python train.py --vocab_size=217 --layers=6 --inner_norm=false
Rows from block 2, named by matrix and row number. Rows with one number belong to one neuron. Each number is 128 + 24 x the weight over the matrix's rms, rounded and kept within 0 to 255. All counts start at 0.
# fc1: MLP up (model.blocks.2.mlp.fc1.weight, 960x320), inputs 64-127
# fc2: MLP down (model.blocks.2.mlp.fc2.weight, 320x960, transposed), outputs 64-127
fc1.895 [145 136 151 138 103 163  93  98  99 131 118 145 157  91  57  84 137 135 120 123 185  99 110 131 120 176 143 121 161 203 151 164 102 138 140 147 137 115 169 173 126  76 129 116 149 192 143 129 135 168 135  83  74 152  98 159 176 139  67  91 109  77 141 106]
fc2.895 [121 141 114  84 149 165 151  74 146 120  70 105 104  72 145 100 122 175 148  91  97 106 130 130 158  74  92 138 116 128 169 153 112  85 104 106  92  99 129 111  83  97 154 132 140 137 205 148 108  93 125 144 104 121 137 114  72  99  91 192 152 128 141 124]
fc1.896 [123 158 142 103  99 148  71 122 144 149 154 151 113 129 119 191  98 146 121 129 122 129 145 166 138 117 159 164 128 101 119 114 132 135 147  65 119 109 116 158 171 106 162 177 146 134  95  74 159 110  99 106 128 137 120 137 137 129  53 124 140 152 102 118]
fc2.896 [139 141 157 151 146  88 113  87 105 115 142 150  64  82 132 131 171 167  89 137 115 114 146 202 135 125 134 100 165 100 150 120 141  86  97  87 146 128 131  93 124 141  92 137 110 117 148  94 107 153 156 145  94 105 144 154 135 127 110  85 112 180 121 143]
fc1.897 [ 70 130  90 100 151 135 117 141 131 133  90 121  71 116 183 146  95 108 105 145 111 141 125 113 122 101 122  77 128 147 127 127 142 181  98  91 121 115 179 117 164 106 142 142 129 108 130 102 114 136 111  80 118 134 146 152 109 131 141 147 115 109 165 142]
fc2.897 [138 104 108 131  85 105 154 144 115 128 141 124 158  97 117 107 121 127 113  92 128 106 126 110 121 177 121 160 109 113 134 118 109 128 178 145 165 128 132 145 129 163 111 121 128 112 130 128 162 111 134 120 141 111  95 127 174 107 131 115 160 136 140 127]
fc1.898 [145 157  72 143  84 134 154 116 143 146 106 148 157 143 149  95 135 142  98 145 142 138 143 155 140 123 121 107 120 149 141 112 162 150 172 113 106 120 119 130 107 130 145 105 112 131 195 102 157 111 129 110 132 193  95 169 125 143 101 128 113 166  84 138]
fc2.898 [142 119 176 131 164 114 159 112  84 187 180  99 113 135 146  74 140 132 165 131 129 206 156  94 156 141 139 118  76 106 109 105  99 111 106 156 145 159 129 126 123 135 141 124 150  69 140 140  93 134 129 151 131 108 201 159  85 123 115 114 104 118 125 127]
fc1.899 [133 111 135 111 153 120 124 130 144 124 193 101 142 140  84 168 131  97 120 150  93 119 107 127 153 159 134  97 158 107 106 135 119 135 130 154 134 138  87 138 113 122 103 149 155 120 144 105 110 132 143 127 116 131 117 114 132 151 136 151 158  86 156  87]
fc2.899 [133 128 108 164 135 136 157 131 118 130 105 132 159 102 176 122 114 134 107 140 164 122 109 109  99 127 131 159 104 143 145 123 122 142 146 162 139 126 148 131 129 137 120 108  90 102 123 133 134 106 126 132 130 117 167 157 145 130 139 144 113 137  99 141]
fc1.900 [135 143 108 113 154 174 123 133  83 119 111 104 137 105 127 124 122 180  79 135  84 160 105  79 155 157 108 128 148 123 127 124 182 147 176 122 174  89  74 101 100 132 135  95 132  74 154  72 144 183 113 122 136  99 142 137 138 155 111 140  96 152 130 123]
fc2.900 [139 150 124 171 165 115 135 109 108 162 149 186  94 165 172 139 112 142 166 130 193 147 134  98  80  99 114  98 174 148 109 141 125 132 138 135  71 145 137 128 146 121 126 100 137  95 172  60 138 130 120 155  95 128 141 137 168  99 130  96 114 158 116 104]
fc1.901 [134  89 136 110 110 156 137 101 146 125 138 126 108  99 130  69  98 115 132  99 121 210 107 121  80  84 130  94  89 165 133 133 135 161 127  92 100 173 124 118 114 132 103 122 142 146 146 115 133 113 112 134 122 157 121  92 127 140 117  89 125 109 119 160]
fc2.901 [119 137 140 130 120 129 143 125 127 138 152 170 112 137  95 139 174 113  82 169 105  60 170  99 136 112 134 125  91 124 154 115 176 115 127 142 136 156 156  93 118  85 135  89 153 113 143 113 156 127 119 148 155 127 138 149 124 107 143 114 154 136  92 106]
fc1.902 [119 149  75 170 118 117 129 142 130 126 145 123  99 139 109 102 129  74 149 160 151 116 131 149 118 144 120 135 135 116  85  90 160 121 112 132 144 112  88 137 109 134 160 157 137 143 102 148 142 158 110 120 105 121 123 119 114 124  87 124 179  99 118 140]
fc2.902 [172 135 163 155 133 168 153  96 151  85 156 155 125 115 147 125 114 155 100 148  84  97 113 132 125  78 149 156 163 165 131 113 133 125 134  97 153 156 104 150 110  95 124 141  92  98 139 129 154  82 123 120 121 139 119 181 166 114 129 127 159 132 180 156]
fc1.903 [118 159 160  99  93 116 127 142 143  78 117  89 166  99 109 154 127 190 113 143 136 100 112  98 138 107 119 103 106 120 102 128 132 139 136  97  91 172 176 124 127  99  87 135 153 130 100 100 124 110 134 156 163 121 126 150 129 102 135 168 113 136  96 137]
fc2.903 [119 119  94 149 146 151 150 110 113 124 114 134 142 145 122 105 111 100 140  70 139 140 132 126 128 129 180 129 144 126 148 113 133 138 125 171 126  88 113 136 108 174 138 101 138 133 102 127 105 155 122  91 142 140 127 109 152 159 171 119  94 126 100 137]
fc1.904 [134  84 184 141 142 130 138 131 118 133 135 127 180 146 104 147 122 136 130 106 110 108 141 139 101 100 123 147 126 123 127 162 141 145 124  85 141 180  72  95 121  64 156 139 183 128 137 133  96 115 156 141 136 106 139 136 117 150 149 112 133 121 133 120]
fc2.904 [132 120 131 115 105 140 110 122  65 160 123 134  88 147 103  84 172 113 136  77 140 113 123 145 132 130 113 127  84 194 109 114 123 120 141 120 151 115 167 129 124 125 120 148 119  93 133 170  92 167 129 144 108 159 112 131 105 145 121 167 138 154 131 139]
fc1.905 [116 173 166 163 134 104 126 127 120 144 154 140 109 114 124 136 101  78 181 134 110 121 106 132 143 109 169 111 128 135 114  99 137 141 113 177 142 132 108 119 133 123 151 149 161 153 116  97 114 169 132 136 187 175 171 106 137 122 122 122 115 155 151  75]
fc2.905 [139 139 139 164 114 110 111 104 122 163 112  91  98 132  88 136 103 132 155 141 125 111 137 121 102 101 149 137  60 166 176  73 176 103 116  98 179 128 157 113 151  91 152 135 106 130 131 191 130 170 153 137  70 123 105 108 160 118 126  98 138 146 111 108]
fc1.906 [105 131 138 138 103 159 115 168 147 122 141 157 101 153 124 161 132 119  86 135 187  90 114 152 120 132 112 138  96 119 140 130 108 114 114 120 116 115 110 125 126  94 127 169 128 140 134 108 139 107 152 114 135 132 133  89 115  94 122 116 144 132 173 148]
fc2.906 [131  91 130 101 115 119 154 115 149 103  66 128 134 112 155 132 127 118 111 110 120 128 167 121 131  88  97 132 158 143 134 131 111 140 137 157  65 154 125 119 114 116 143 119 122 163 136 139  91 116 168 129 104 173 139 175 158 108 146 145 161 107 107 129]
fc1.907 [170 115 145 145 128 133 137 143 126 118 121  98 140 133 139  97 165 130 167 151 154 126 114 111 153 145 120 143 147  86 135 147 129 122 146 139  95 113 146  97 123 144 141 119 113 110 131  93 130 103 138 122  93 138 149 115 155 127 139  87 151  95 166 117]
fc2.907 [127 128 159 128  61 172 132 137 160 119  76 186 150 162 122 191 115 154 158 115 115 134 128 119 115 149 104  74 140 144 153 181  89 129 144 121 176  99 117 108  93  95 141 161  66 118 131 139 153 128  94  97 138 138 154 111 125 109 129 137 112 117  81 130]
fc1.908 [ 96 165 138 124 101 128 130 155 141 130 115 129 138 154 124 133 132 120  92 107 134 133 116 155 144 118 127 112  70 111 108 197 105 147 127 137 120  97 115  90 192 150 137 109 170 119 121 103 149  76 130 134 143  83 104 119  99 100 132 103 114 132 156 145]
fc2.908 [162 140 118 129 136  99 117 185 149 118 125 135 112 137 140 145 122 107 100 117  79 106 151 134 142 155 171 145 132 144 140  81  98 140 152 134 112 115 133 124  95 108  84 158 114 121 129 116  95  91 121 160 128 143 131 180 133 126 126 121 139 127 129 146]
fc1.909 [133  96 155 132 155 106 133 148 141  94 149 123 108 120 117 120 128 112 118 108 111 122 109 100 113 124 113 137 137 111 154 142 161 106 120 128 123 107 121 116 108 145 163  99 125  99 122 133 142 160 111 146 140 129 123 105 136 127 138 111 146 163 151 126]
fc2.909 [152 146 116 136 157  97 152 140 115 132 125 119 118  95 152 150 138 142 107 146 132 134 135  89 105 136 130 135 132  90 150 143 160 121  93 115 138 162 120 138 169 144 104 139 163 125 134 124 143 120 139  96 123  88 144 132 108 147 118 142 113 115 107 152]
fc1.910 [214 165 116 139 130 107 119 144 136 164  97  92 126 133 124 136 157  95 132 112 114 115 113 141 108 114 171 139 148 113 148 162 138 112  95 129 163 146 127 122 132 104 130 181 148 107 128 158 109 129 100 128 139 129 152 116 120  96 132 119 124 113  85 127]
fc2.910 [ 79  99 156 106 116  90 172 146 150 123 147 120 121 133 104  76 153 124 132 148  97  93 129 134 150 176  99 134 113 144  84 123  90 159 171 120 115 168 114 129 141 128 116 117  87 137 131 148 136  98 101 128 107 114  90 113 129 152 122 136 152 178 107 151]
fc1.911 [138 154 104 140 151 118  97 161 133  69 102 159 155 107 145 102 118 127 118 153  94 156 158 158 148 132 131 107 124 157 135 136 122 132 132 150 126 121 137 139 151  79 126 108 112 150 130  93 123 124 108 148 122 133  77  69 113 156 122 128 147 162 152  82]
fc2.911 [152 138 112 140 132 160  77 100 130  93 104 121 103 138  98 122 124 136 131 102  94 135 170 134 115 124 101 160 134 119 133 121 117 126 152 158 102 109 128 115  91 152 117 113 200 123  63 117 139 141 164 145 151 131 100 150 134 112 125 161 122 110 110 149]
fc1.912 [171 165 144 141  90 168 116 175 155 121 128 104  82 160 153 165 161 131 133 122 124 142 141 152 174 120  88 120 101 147 140 116  75 108 132 107 128 109 166 110 112 171 129 100 145 103 111 128 122 128 115 168 167  95 159 152 115  86 114 152 129 152 119 125]
fc2.912 [130 103 169 108  63 112 137 143  89 124 174 120 153 141 150  95 149 132 151 147 114 133 170 113 142 126 152 126 144 130 126 148 135  94 117 103 112 134 129 111 167 104 154  90 115 165 109 117 101 132 129 118 145 138 122 146 152 132 128  90 134 102 102 160]
fc1.913 [166 121 123 142 141  87 165 124 128 184 127 161 143 157 125 147 163 165 134 145 125 112 155 119 135  96 151 143 125 124 102 138  85 128 119 142 160 189 114  78 118 117 117 117 132 138 126 141 112 124 121 108 125 135 131 103 106  90 127 134 122 150 106 151]
fc2.913 [155 134 158 124 142 130  79 125 184 122 149 100  93  64 113 168  82 122 166 103  79 113 132 137 135 131 147 166 104 102 127 143 102 157  95 164 174 129 156  97 113 120 129 110 122 137 147 170 140  55 137 101 115  88 168 117 200 120 106 135  94 127 131 136]
fc1.914 [115 117  98 139 134 198 131 139 161 125 168 123 130 155 171 150 135 111 129 136 132 112 107 139 109 125 107 113 139 104  94 136 135 128 108 137 138 138 142 102  81 137 129 144  97 155 119 103 136 158  99 135 132 117 146 133 145 130 143  73 105 167 129 123]
fc2.914 [ 73  95 163 130 124 141  92  76 134 126 124  96 150 113 118 121 100 139  97 118 114  86 103  91 165 201  89 135  88 116 126 150 154 159 144  87 129 118 153 103 130 197 163 141 149 132 121 137 141 160 133  67  99 147 133 120 136 168 133 134 122 143 165 104]
fc1.915 [128 169 123 139 160 135 153 161 103 157 107 145 144 126 120 160 117 167  91 125 149  86  96  96 127 105 103 122 146 128 140 150  87 125 158 136 123 143 129 153 117 156  92 147 102 162 138  96 122 139 128 142 120  87 120 139 155 133 140 105 151 103 124 104]
fc2.915 [133 149 114 159 117 126 106 127 152 130 117 139 119 186 160 128 162 130 142 139 132 158 199 133 137 120 140 142 159 112 152 138 113 101 132 137 138 124 124  96 117 109 153 161 121  96 144 102 141 116 122 140 141 128 132 136 156 144 121 127 130 128  87 137]
fc1.916 [138 149 140 129 114 110 161 157 122 135 117 123  82 137 136 125 137 180 122 161 159 177 121 104 154 108 108 153 114 146  83  80 125 131  85 112 162 131  81 152 150 110  96  87  87 117 122 125 132  85 112 176 129 148 108 123 144 157 111 130 127  88 119  98]
fc2.916 [114 108 140 131 137 123 133 149 167 121 123 103 146 119 123 139  72 152  73 102 113 137 122 135  93 148  99 104 119 139 132 113 106  84 116 168 146 107 118  69 123  94 137 139 190 132 143 129 145 115 124 149 133 126 144 116 155 129 164 129 139 135  81 164]
fc1.917 [136 192 132 108 138 103 128 131 159 133 125 120 141 118 151 123 165 164 197 129 163 138 137 127 149 167 104 154 156 182 128 111 119 103 129 124 190 116 106 111 117 126 107 132  80 148 118 142  90 143 124 152 110  96 162 154 164 177 136 114 152 132 101 158]
fc2.917 [125 134 107  94 120 129 108  87 128 202 150 148 100 139 141 111 103 117 142 129 130 136 122 131 130 148 151 121 113 123 112 175 133 179 113  93 116  99 191 103 108  91 124  78 169  75 155 144 127 134 158 165 147 183 155 178 136 106 113 155 124 117 117 126]
fc1.918 [ 92 117 158 140 113 140 126 122  96 141 149 113 123 135 132 155 123 119 131  89 133 107 119 127 123 141 142  90 114 100 136 109 122  82  82 102 129 106 154 135  88  90 120 138 136 104 133 129 141 159 142 176 110 132 132 144 100 143  80 126 108 162 135 136]
fc2.918 [135 118 150 126 116 122 123 166  99 124 122 115 139 140 118 100 117  79 142 121  98 158 107 118 155 100  87 154 155 156 114 153 109 109 116  93 146 128 119  95 126 163 161 145 139 124 117 117 156 158 139  92 110 125 104 127 121 126 161 134  94 139 139 110]
fc1.919 [102 159 147 104 131 142 138 107 104 147 103  85  94 163  76  74 118 121 131 125 110 126 128  94 101  95 151 138 126 126 118 147 143 138 133  89 162 130 121 117 168 157  96 141 123 170 108 131 116 147 133 131 140 138 171 118 110 101 144 123 133 117 112 136]
fc2.919 [170 151 120 102 124 126 101 119 140 121 170  98 128 143 142 100 133 127 120 144 160 125 131 110 148 160 129 101 142 131 102 122 145 103 115 148 119 130 135 112 112 111 159 140 138 128 138 168 124 110  85 100 134 127 139 142 117 101 127 108 114 159 119 127]
fc1.920 [165 137 107 148 105 102  89 146  49 115 105 141  98  95 119 110 111 137 150 116 107  98 118  95  92 154  82 118 111 122 152 145 135 117 109 113 110  85 171 100 118  95 132  57 106 106 140 141 159 146 117 108 156  91 146 133 167 111 119 123 128 147 103 135]
fc2.920 [115 122 165 110 123 108 143  94 142 123 175 109 141 124 111 151 107 109 126 156 158 143  99  64 136 126 104 169 132  95  88 109 149  82 139 153  92 150 100  87 141 143 129 138 108 111  70  96 133 106 112 101  97 149 106 131 102 130 143 139 127 121  93 140]
fc1.921 [134 119 140 128 126 124 125 132 115 138 162 154 145 129 139 101 139 113 104 133 152  90 108 107 123 116 140  93 129 142 152 151 146 127 111 145 128 101 145 143 131 135 112 139 136 143 156 154  94 118 134 104 157 177 122 120 146 123 136 160 108 157 135 120]
fc2.921 [123 148 125 117 106 115 160 148 166 138  91 124 140 143 144 132 123  95 101 130 145 116 147 127 109 142 135 123 137 153 109 161 117 152 132  71 108 120 119  99 154 114 126 117 117 143 149  71 102 127 119 140 136 115 163 140  85 148 128 143 134 154 146 127]
fc1.922 [124 152 128 116 133  92 104 140 115 116 139 128 157 122 151 136  97 132 125 127 122 112 101 100  78 134 115 127 118 105 162 177 165  99 152 142 125 116  97 138 121 140 152 129 145 152 131 147 139 132 116 118 134 172 126 100 151 140  90 115 121 145 134 135]
fc2.922 [140 165 163 131 123 141 143 160 124  91 102 127  93 100 134 107 121 130 113 134 141 131 130 144 123 102 138 135 123 122 168  89 122 146 100 115 101 110 128 154 152 108 112 156 116 105 147 185 139 148 140 145 125 125 154 154  96 128 117 114  90 111 139  97]
fc1.923 [101  88 116 138 105 131 106 152 137 146  89 164 104 163 148 169 135 124 107 114  95 152 115 159 120 171 119 119 122 109 118 116 102 102  92 154 136 109 160 117 161 108 133 152  92 105 122 111 161 127 127 142 149 113 165 155 125 117 138 176 176 114 148 102]
fc2.923 [105 174 171 151 125 102 166 104  99 112 115 147 127 128 112 145 154 135 139  88  87 101 114 142 197 129 142 141 123 143 167 111 123 172 142 115 109 145 107 137 124 152 109 107 116 102 170 135 124 141  75 142 122 180 143 114 118 103 105 114 138 143 131 192]
fc1.924 [137 145 131  90 121 112 129  87 154 154 124 134 122 134 140 124 156 131 118 147  99  87 151 169 138 132 152 147 145 110 141 137 130 121 152 136 153  77 148 120 104 119 148  93 120  71 102 139 120 138 125 128 170 129 110 129 105 152 144 130 142 148 131 119]
fc2.924 [136 115 124 154 156 112  99 144 122 116 143 113 158 144 112 149 124 145 118 148 124 130 170 116 140 142 151 159 123 171 104 127 149 140 127 144 136 129 118 155 144 123 160 111 122 101 141 123 129  94 126 160 109 136 138 141 113 127 106 123 143 117 120 120]
fc1.925 [ 88 105 109 126 120 151 153 123 100 112 161  87  85  94 107 113 154 198 159 156 101 131 100 112 133 138 103 140  89 140 158 141 156 109 102 150  56 104 114 144 155 128  97  83 153 145 124  64 150 100 113 149 155 131 151 120 151 152 108 112 113 119 199 146]
fc2.925 [126  95 171 115 143 132 142 154 108 149 165 112 105 122 114 136 137 131  95 122 150 111 104 117  80 113 176 113  60  99 100 121 126 141 162  87 105 124 148 114  60 103 105 173 176  92 149 191 109 120 134 136 140 134 159 156 143 119 134 177  89 164  90  91]
fc1.926 [131 169 135 117 159 147  96  99 153 124 163 146 110 142  99 128 107 108 119 107 121 101 113 126 140 152 125 132 117 133  96 124 149 154 142 128 138 126  94 145 142 128 161 159 148 120 129 113 104 157 118 105 134 139 143 137 137 148 130 138 128 138 141 127]
fc2.926 [133 111 115 118 144 122 124 133  98 111 101 131 120 121 127 129  93 126 109 127 103 140 138 148 128 136 105 144 127 130 157 134 123 121 146 119 146 103 123 111 144 106 103 164 122 120 112 152 102 115 134 120 112 116 128 130 159 140 151 141 141 139 140  66]
fc1.927 [147 111 165 168 130 122 114 151 141 114 149 135 115  97 106 130 134 147 116 160 128 111 130 144 104 153 132 100 114 132 126 135 123 129 106 143 126 154 142 125 122 143 117  98 142 105 118 142 116 114 132 140 128 120 113 115 128 121 121 121 113 136 122 132]
fc2.927 [115 188  74 137 152 166 177 162 150 118 149 148  90 140 116 163 115 151 117 114 106 170 115  65 132 132 135 159  81 114 143 151 136 139 121 142 136 132 140 123 116 132 145 119 120 132 130 137 121 121 101 133 106 134 151 133 133 139 114 170 139 182 178 115]
fc1.928 [118 142 124 152 158 134 118 164  96 120 155 101  79 148 136  81 129 127 117 102 132 135 175 125 126 101 125 121 133 147 165 128 109 166 139 140 135 140 159 140  88 105 135 169 149 117 123 101  98 139 119 140 131  76 101 157 133 111 135 114 108 104 106 125]
fc2.928 [137  87 145 173 110 137  90 130 103 123 108 138 111  88 136 115 130 177 151 129 121 103 121 133 147 140 122 123 153 149 123 114 112 110 157 171 175 112  81 120 155 147 118  86 133 111 104 148 146 109 124 115 127 118 118 119 128 141  91 106  90  76 158 118]
fc1.929 [165 127 106  87 182 125 111 144 158 186 113 112  88 119 110 120 130 135 149 159 147 107 137 143 105 129 123 155  98 125 114  88 147 106 137 145 143 125 159  86 127 109 146  90 158 107 107 165 149 122  87 131 150 122 130 154 110 112  97 123 100 140 155 132]
fc2.929 [130 136 153 132 135  78 147 138 148 119 123 118 118 138 144 114 146 181 127 128 169 117 151  97 155 122  94 131 159 171 148 144 136  96 158  93  88 118  88 139 124 104 165 116 124 102 138 151 103  97 126 129 107 135 107 145 140  92 170 143 104 118 114 145]
fc1.930 [170 119 136  98 116 104 157 113  99 144 124 130 170 184 154 109 140 137 141 116 140 176  97 135 141 118 108  94 101 138 147 115  93 134 124 122 135 133 116 149 126 113 113 200 160 104 175 157 126  79 122  93 116 145 144 175 160 123 137 120 151 120 155 151]
fc2.930 [134 132 135 128 128 131 113 115 100 158 134  97  73 110 133 146 167 160 132 172 150  82 143 126 147 121 101 148 126 162  86 101 145 187 128 116 148 131 118 166 133 145 136  88 113  87 120 118 106 160 140 149 133 124 157 116 120 120 143  81 131 102 129 131]
fc1.931 [147 124 124 142 122 177 120 126 155 121 125 155 130 105  97 106 138 152 125 116 118 131 119 125 120 163 128 171 155 139 111 108 130 121 116 167 145 115 134 151 129 101 105 130 169 104 133 121 148 113 142 121 162 139  99 151 148 122  98 141 138  74 121 111]
fc2.931 [126 129 101 108 134 100 138 119 122 100 142 145 127 149  94 137 137 114  98 132 110 106 116 147 156 116 110 131 115 128 109 132 113 146 106 122 107 128 148 152 121 117 140 130 111 129 122 135 162 124 115  95 121 122  99 120 112 119 129 123 134 148 124 146]
fc1.932 [177 148 141 140 156 120  98 133 135 135 157  90 159 117 131 139  81 132 149 153 124 149 115 143 119 147 126 137 110 127 107 139 140 115 149 131 124 131 158 148  95 139 110 146 175 106 165 127 145  93 106 133 115  99 166 121 129 111 107 133 162 124  64  98]
fc2.932 [ 99 135 125 120 124 104 121 158 113 125 158 127 134 115 116  94 162 120 136 172 132  98 166 108 155 121 137 117 127 127 132 114 139 154 139  78  67 119 124 163 154 127 136  87 114 138 176 138 131 155 146 138 166 147 149 105  81  76 138 120 132 172 121 175]
fc1.933 [130 112 123 129 151 166 105 167 154 136 134 129 121 103 148 124 142 168 180  97 145 154 154  96 142 101 123  70 133 160 135 141 121 158 122 124  85 131 148  93 152 154  95 124 118  81  73 181 131 159 132 115 170 140 138 144 146 121 110 109 141  97 121 122]
fc2.933 [136 184 130 115  86 103 119 113 100 112  85 154 160 146 158 102 120 108 161 106 124  98 135 142 127 136 144 163 103 117 164 122  89 160 158 160  66  96 139 133 159 141 156  85 123 138 139 103 171 119 116 161  99 169 130 107  98 161 150 169 173 111 157  68]
fc1.934 [157 127 140 127  89 125 171 135 105 117  89 175 149 128  95 116 128 173 149 112 144 151  97 107 146 112 164 151 153 123 130  78 155 112 106 154 143 121 125 102 132 154 115  92 176 128 112 128 133  96 126 104 122 144  97  93 103 121 130 133 117 161 136 164]
fc2.934 [115 129 128 108 136 130 133  83  95 124 165 122 125 123 123 119 138 118 114 119 182 135 148 104 101 160 108 116 113  96 143 128 133 135 110 114 118 163 110 106 112 133 122 180 124 100 142  98 172  80 124 140 111 132 172 156  62 163 153 107 107 117  95 135]
fc1.935 [113 135 140  77 147 139 141  96 122 131 138 152 149  93  78 152 101 122 142 174 134 150 124  93 115 111 123 105 146 129 131 135 133 132 120 165 115 118 156 106 133 109 151 156 134 153 125 151 136 135 139 149 163 125 129  91 170 153 127 160  91  77 150 166]
fc2.935 [139 108 116 137 145 141 122 195 121 116 131 136 148 157 123 119 148 148 124 140 134 101 155 130 153  99 149 103  99 145 112 139 109 160 104 149 139 131 142 111 100 130 147  86 131 169 109 106 130 114 113 111 121 133 160 154  95  87 164 144 132 105 140 121]
fc1.936 [154 125 124 102 123 135  93 111 118 124 143 139 118 107 101 140 108 134 118 143  92 125 162 104 110 135 134 100 164 120 108 128 146 150 111 112 186 101 141 131 148  70 129 104 115 150 150 159 121  86 131  66  57 113 111 148 153 117 118 147 104 170 139 150]
fc2.936 [108 152 138 151  68 135 126 112 124 149 111 124  98 165 150 145 162 139 148 159 135 122 119  79 131 131 145 145 144  99 121 135  53 127 121 135 150 124 155  91 181  85 103 146 121 133 114 149 183 103 121 102 149  94 170  97 113 103 116 114 135 126  90  76]
fc1.937 [118 103 152  86 138 101 118 127 181 126 131 112 107 119 127 135 111 109 153  66 132 119 109 148 193 124  96  89 119 123  91 159 151 115 140 124  93 123 133 112 159 140  94 172  84 120 101 161 134 126 153 157 117 103  91 168 126 109  92  81 117 119 111 130]
fc2.937 [142 119 108 173 102 113 146 149  68 115 156 159 120 149  74 123  97 160 113 118 140 133 121 140 123 130 134 150 154 148 148 140 136 160 143 107 139 110 108 151 141 132 130 105 166 126 130 150 121 162 114 116 166  97 123  99 131 134 148 138 118 111 139 126]
fc1.938 [152 150  99 158 185 115 109 140 149 139 125 132 120 139 116 149 132 167 164 125 117 155 136 127 106 170  90 155 103 136 146 173 156 138 153 121 105 123 113  77 125 129 108 106  85 112 119 181 125 139 152  79 197 154 153 124  97  81 124 130 119 125 113 107]
fc2.938 [114 122 101 111  91 159 179  97 118 123  71 154 139 137 106 118 171 115 131 144 178 106 133 109  90 178 173 139  93 124 130  95 126 166 137 121 102 126 128 141 129  84  79 121 129 133 119 153 144 128 138 124 130 133 133 130 128 152 137 120 167 109 100 121]
fc1.939 [149 151 154 117 156 118 145 107 136 117 113 127  99 149  99 174 121 139 112 130 140 147 106 131 130 139 166 159 129 141 127  68 129 142 123 100 139 127 153 186 115 131 147 146 126 131 112  97 144 175 184 164  95 152  79 134 156 102 152 112 126 157 117 136]
fc2.939 [113 121 138 118 119 161 131 122 125 116 120 162 144 133 115 123 165 108 119 133 122 129 132 118 118  97 133 140 104 121 158 143  93 106 121 128 135 110 103 122 146 114 112 175 143  97 135 127  97 125 148 141 142 133 128 157 148 119 110 146 110 137 126 145]
fc1.940 [123 143 153 108 145  95 141 121 124  98 156 138 128 134  92  54 114 133 143 100 107  90 124 159 162 163 157 134 127 133 138 124 144 112 163 121 147 108 108 142 121 117 109 142 180 109 113 140 151 164 152 186  98 123 109 136 146  99 205 148 123 102 103 100]
fc2.940 [136  63 113 140  72 148 161 109 115 167 127 132 187 130 117 147  71 107 114 157 162 116 120 136  99 116 154 113 120 142 158 134 126 105 126 147 153 102 173 132 135 106 137 140 112 132 139 134 118 122 144 121 111 152  71 114  92 140 144 171 139 132 135 176]
fc1.941 [117 158  97  92 127  96 161  88 142 144 135 104 152 137 104 110 117  86 167 117 123 115 104 149 125 115 153 109 111 116 139 113  98 115 134 151 126 125 154 117 122 125 123 170 115 105 146 135 132 121 120 137 122 141 139 109 114 163 117 124 144 102 108 169]
fc2.941 [116 108 105 133 126 151 115 117  94 110 130 119 144 103 156 152 122 128 130 139 141 135 146 129 152 159 130 122 130  90  79 136 194 148 123 166 148 171 130 117 148 132  89 115 136 121 129 135 133 139 122 134 127 125 130 147 131 101 151  87  97 145 133 106]
fc1.942 [111 118  86 103  86 112 145 136 148 141 123 148 164 120 113 166 129  97  91 102 148 153  92 109  96 148  99 128 129  98 169 132 129  86  72 169 165 118 118 159 122 164 113 139 122 133 144 139 144 155 132 125 119 117 139 125 110 151 142 107 130 173 176 128]
fc2.942 [170 123 131 139 113 152 144  66 104 125 123 153 102 128 133 150 117 139 173  87 101  96 157 120 133 125 131 143 169 144 127 103 105 158 112  91 109 139 118 159  84 131 101  74 163 115 139 115 137 104 142 145 127 112 141 128 161 116 130 147 139 132 172 127]
fc1.943 [120 231 132 106 121 111 121  92 128 126 138 110 173 133 160 153 152 103 131 126 137 121 115 118  79 139 134 127 105 121  89 124 121  94 101 148 114 157 130 127 145 121 157 187 164 152  80  92 146 115 162 135 132 116 117 125 110 105 185 112 144 161  73 143]
fc2.943 [110  91 126  88 150 135 166 151 117 149 146  95 158  97 112 143  75 135 161 150 149 143 112 150 131 140 132 100 112 120 165 142 135 118 127 111 155 111 124 105 126 108 158 129 126  81 161 134 116 148 136 138 108 133 122 149 139 124 135 114 189 101 135 141]
fc1.944 [113 125  89 163 143 139 151 173 154 161 110 119 104 112 146 139 154 135  84 102 157 129 158 160 125 112 129 123  97 142 124 157 113 116 122 143  99 134 121 167 111 111 145 123 100 102 160 125 160 157 132 139 134 117 112 147 101 173 119 137 155 116 135 149]
fc2.944 [169 141 154  94 137 109 100 109 102 116 116 100 102 144 156 116 114 139 188 111 142 156 127 159 113 131 168 119 158 113 146 138 143 107 121 111 153 126 117 137  84 176 163 128 136 125 149 158 100 140 109 108 108 118 150 140 141  61 129 124  88  75 128 124]
fc1.945 [148 128 124 125 125 112 142 136 112 159 141 104 155 115 108 152 108 115 128  84 124 159 156 177 120 151 144 170 148 114  80 134 151 108 103 136 116 149 107  89 113 161 108 159  90 151 148 110 132 137 154 140 120 136 128 141 137 149 147 123 118 126 150 143]
fc2.945 [137 129 112 131 118 145 137  81 130  94 138 153 126 138 134  96 128 144 145 138 154 108 162 121 134 142 129 139 146 121 159 126 101 160 134 152 129 137 154 150 139 142  92  89 154 100 101 147 169 133  85 132 119 130 140 148 126 130 104 103 157 106 107  89]
fc1.946 [ 93  84 131 143 165 122 103 125 127 132 125 128 158 134 160 124 127 109 136 141 152 110  79 157 140  59 100 133 131 134 142 116 134  96 165 106  95 145 113  86  83 135  80  63 127 103 113 127 162 189  90 119 135 126 119 128 124 155 109 146 108 107 135 142]
fc2.946 [151 111 126 141 108 166 134 145 110 161 128 115 160 124 139 142 119 115  91 125  99 109 120 120 127 102 139 109 141 113 129 129 143 125 111 135 162  97  91 155 106 119 160 138  90 131 156 118 105 139 149 100 125 181 149 155 154 146  68 110 180 107 118 141]
fc1.947 [115 165 151 157 144 154 134 112  98 107 133 126 146 150 170  95 106  87  91 109  65 132 115  78  99 143 154 109 135 133 107 173 145 114  98 102  89 151  58 154 121 149 176 167 159 142  93 120  67  87 127 132 138 146 125 145 172 124 106 115  61 139  78 132]
fc2.947 [133 136 144 155 125 125  97 115  92 150 129 123 102 123  85 154  81  70 119 101 128 123 128 129 141 125  67 122 142 171 124 168 113 128 111 144 126  96 104 166  83  91 172 134 177 114 161 131 105 128 156 139 112 168 141 112  97 148  87 159 162  90 125 144]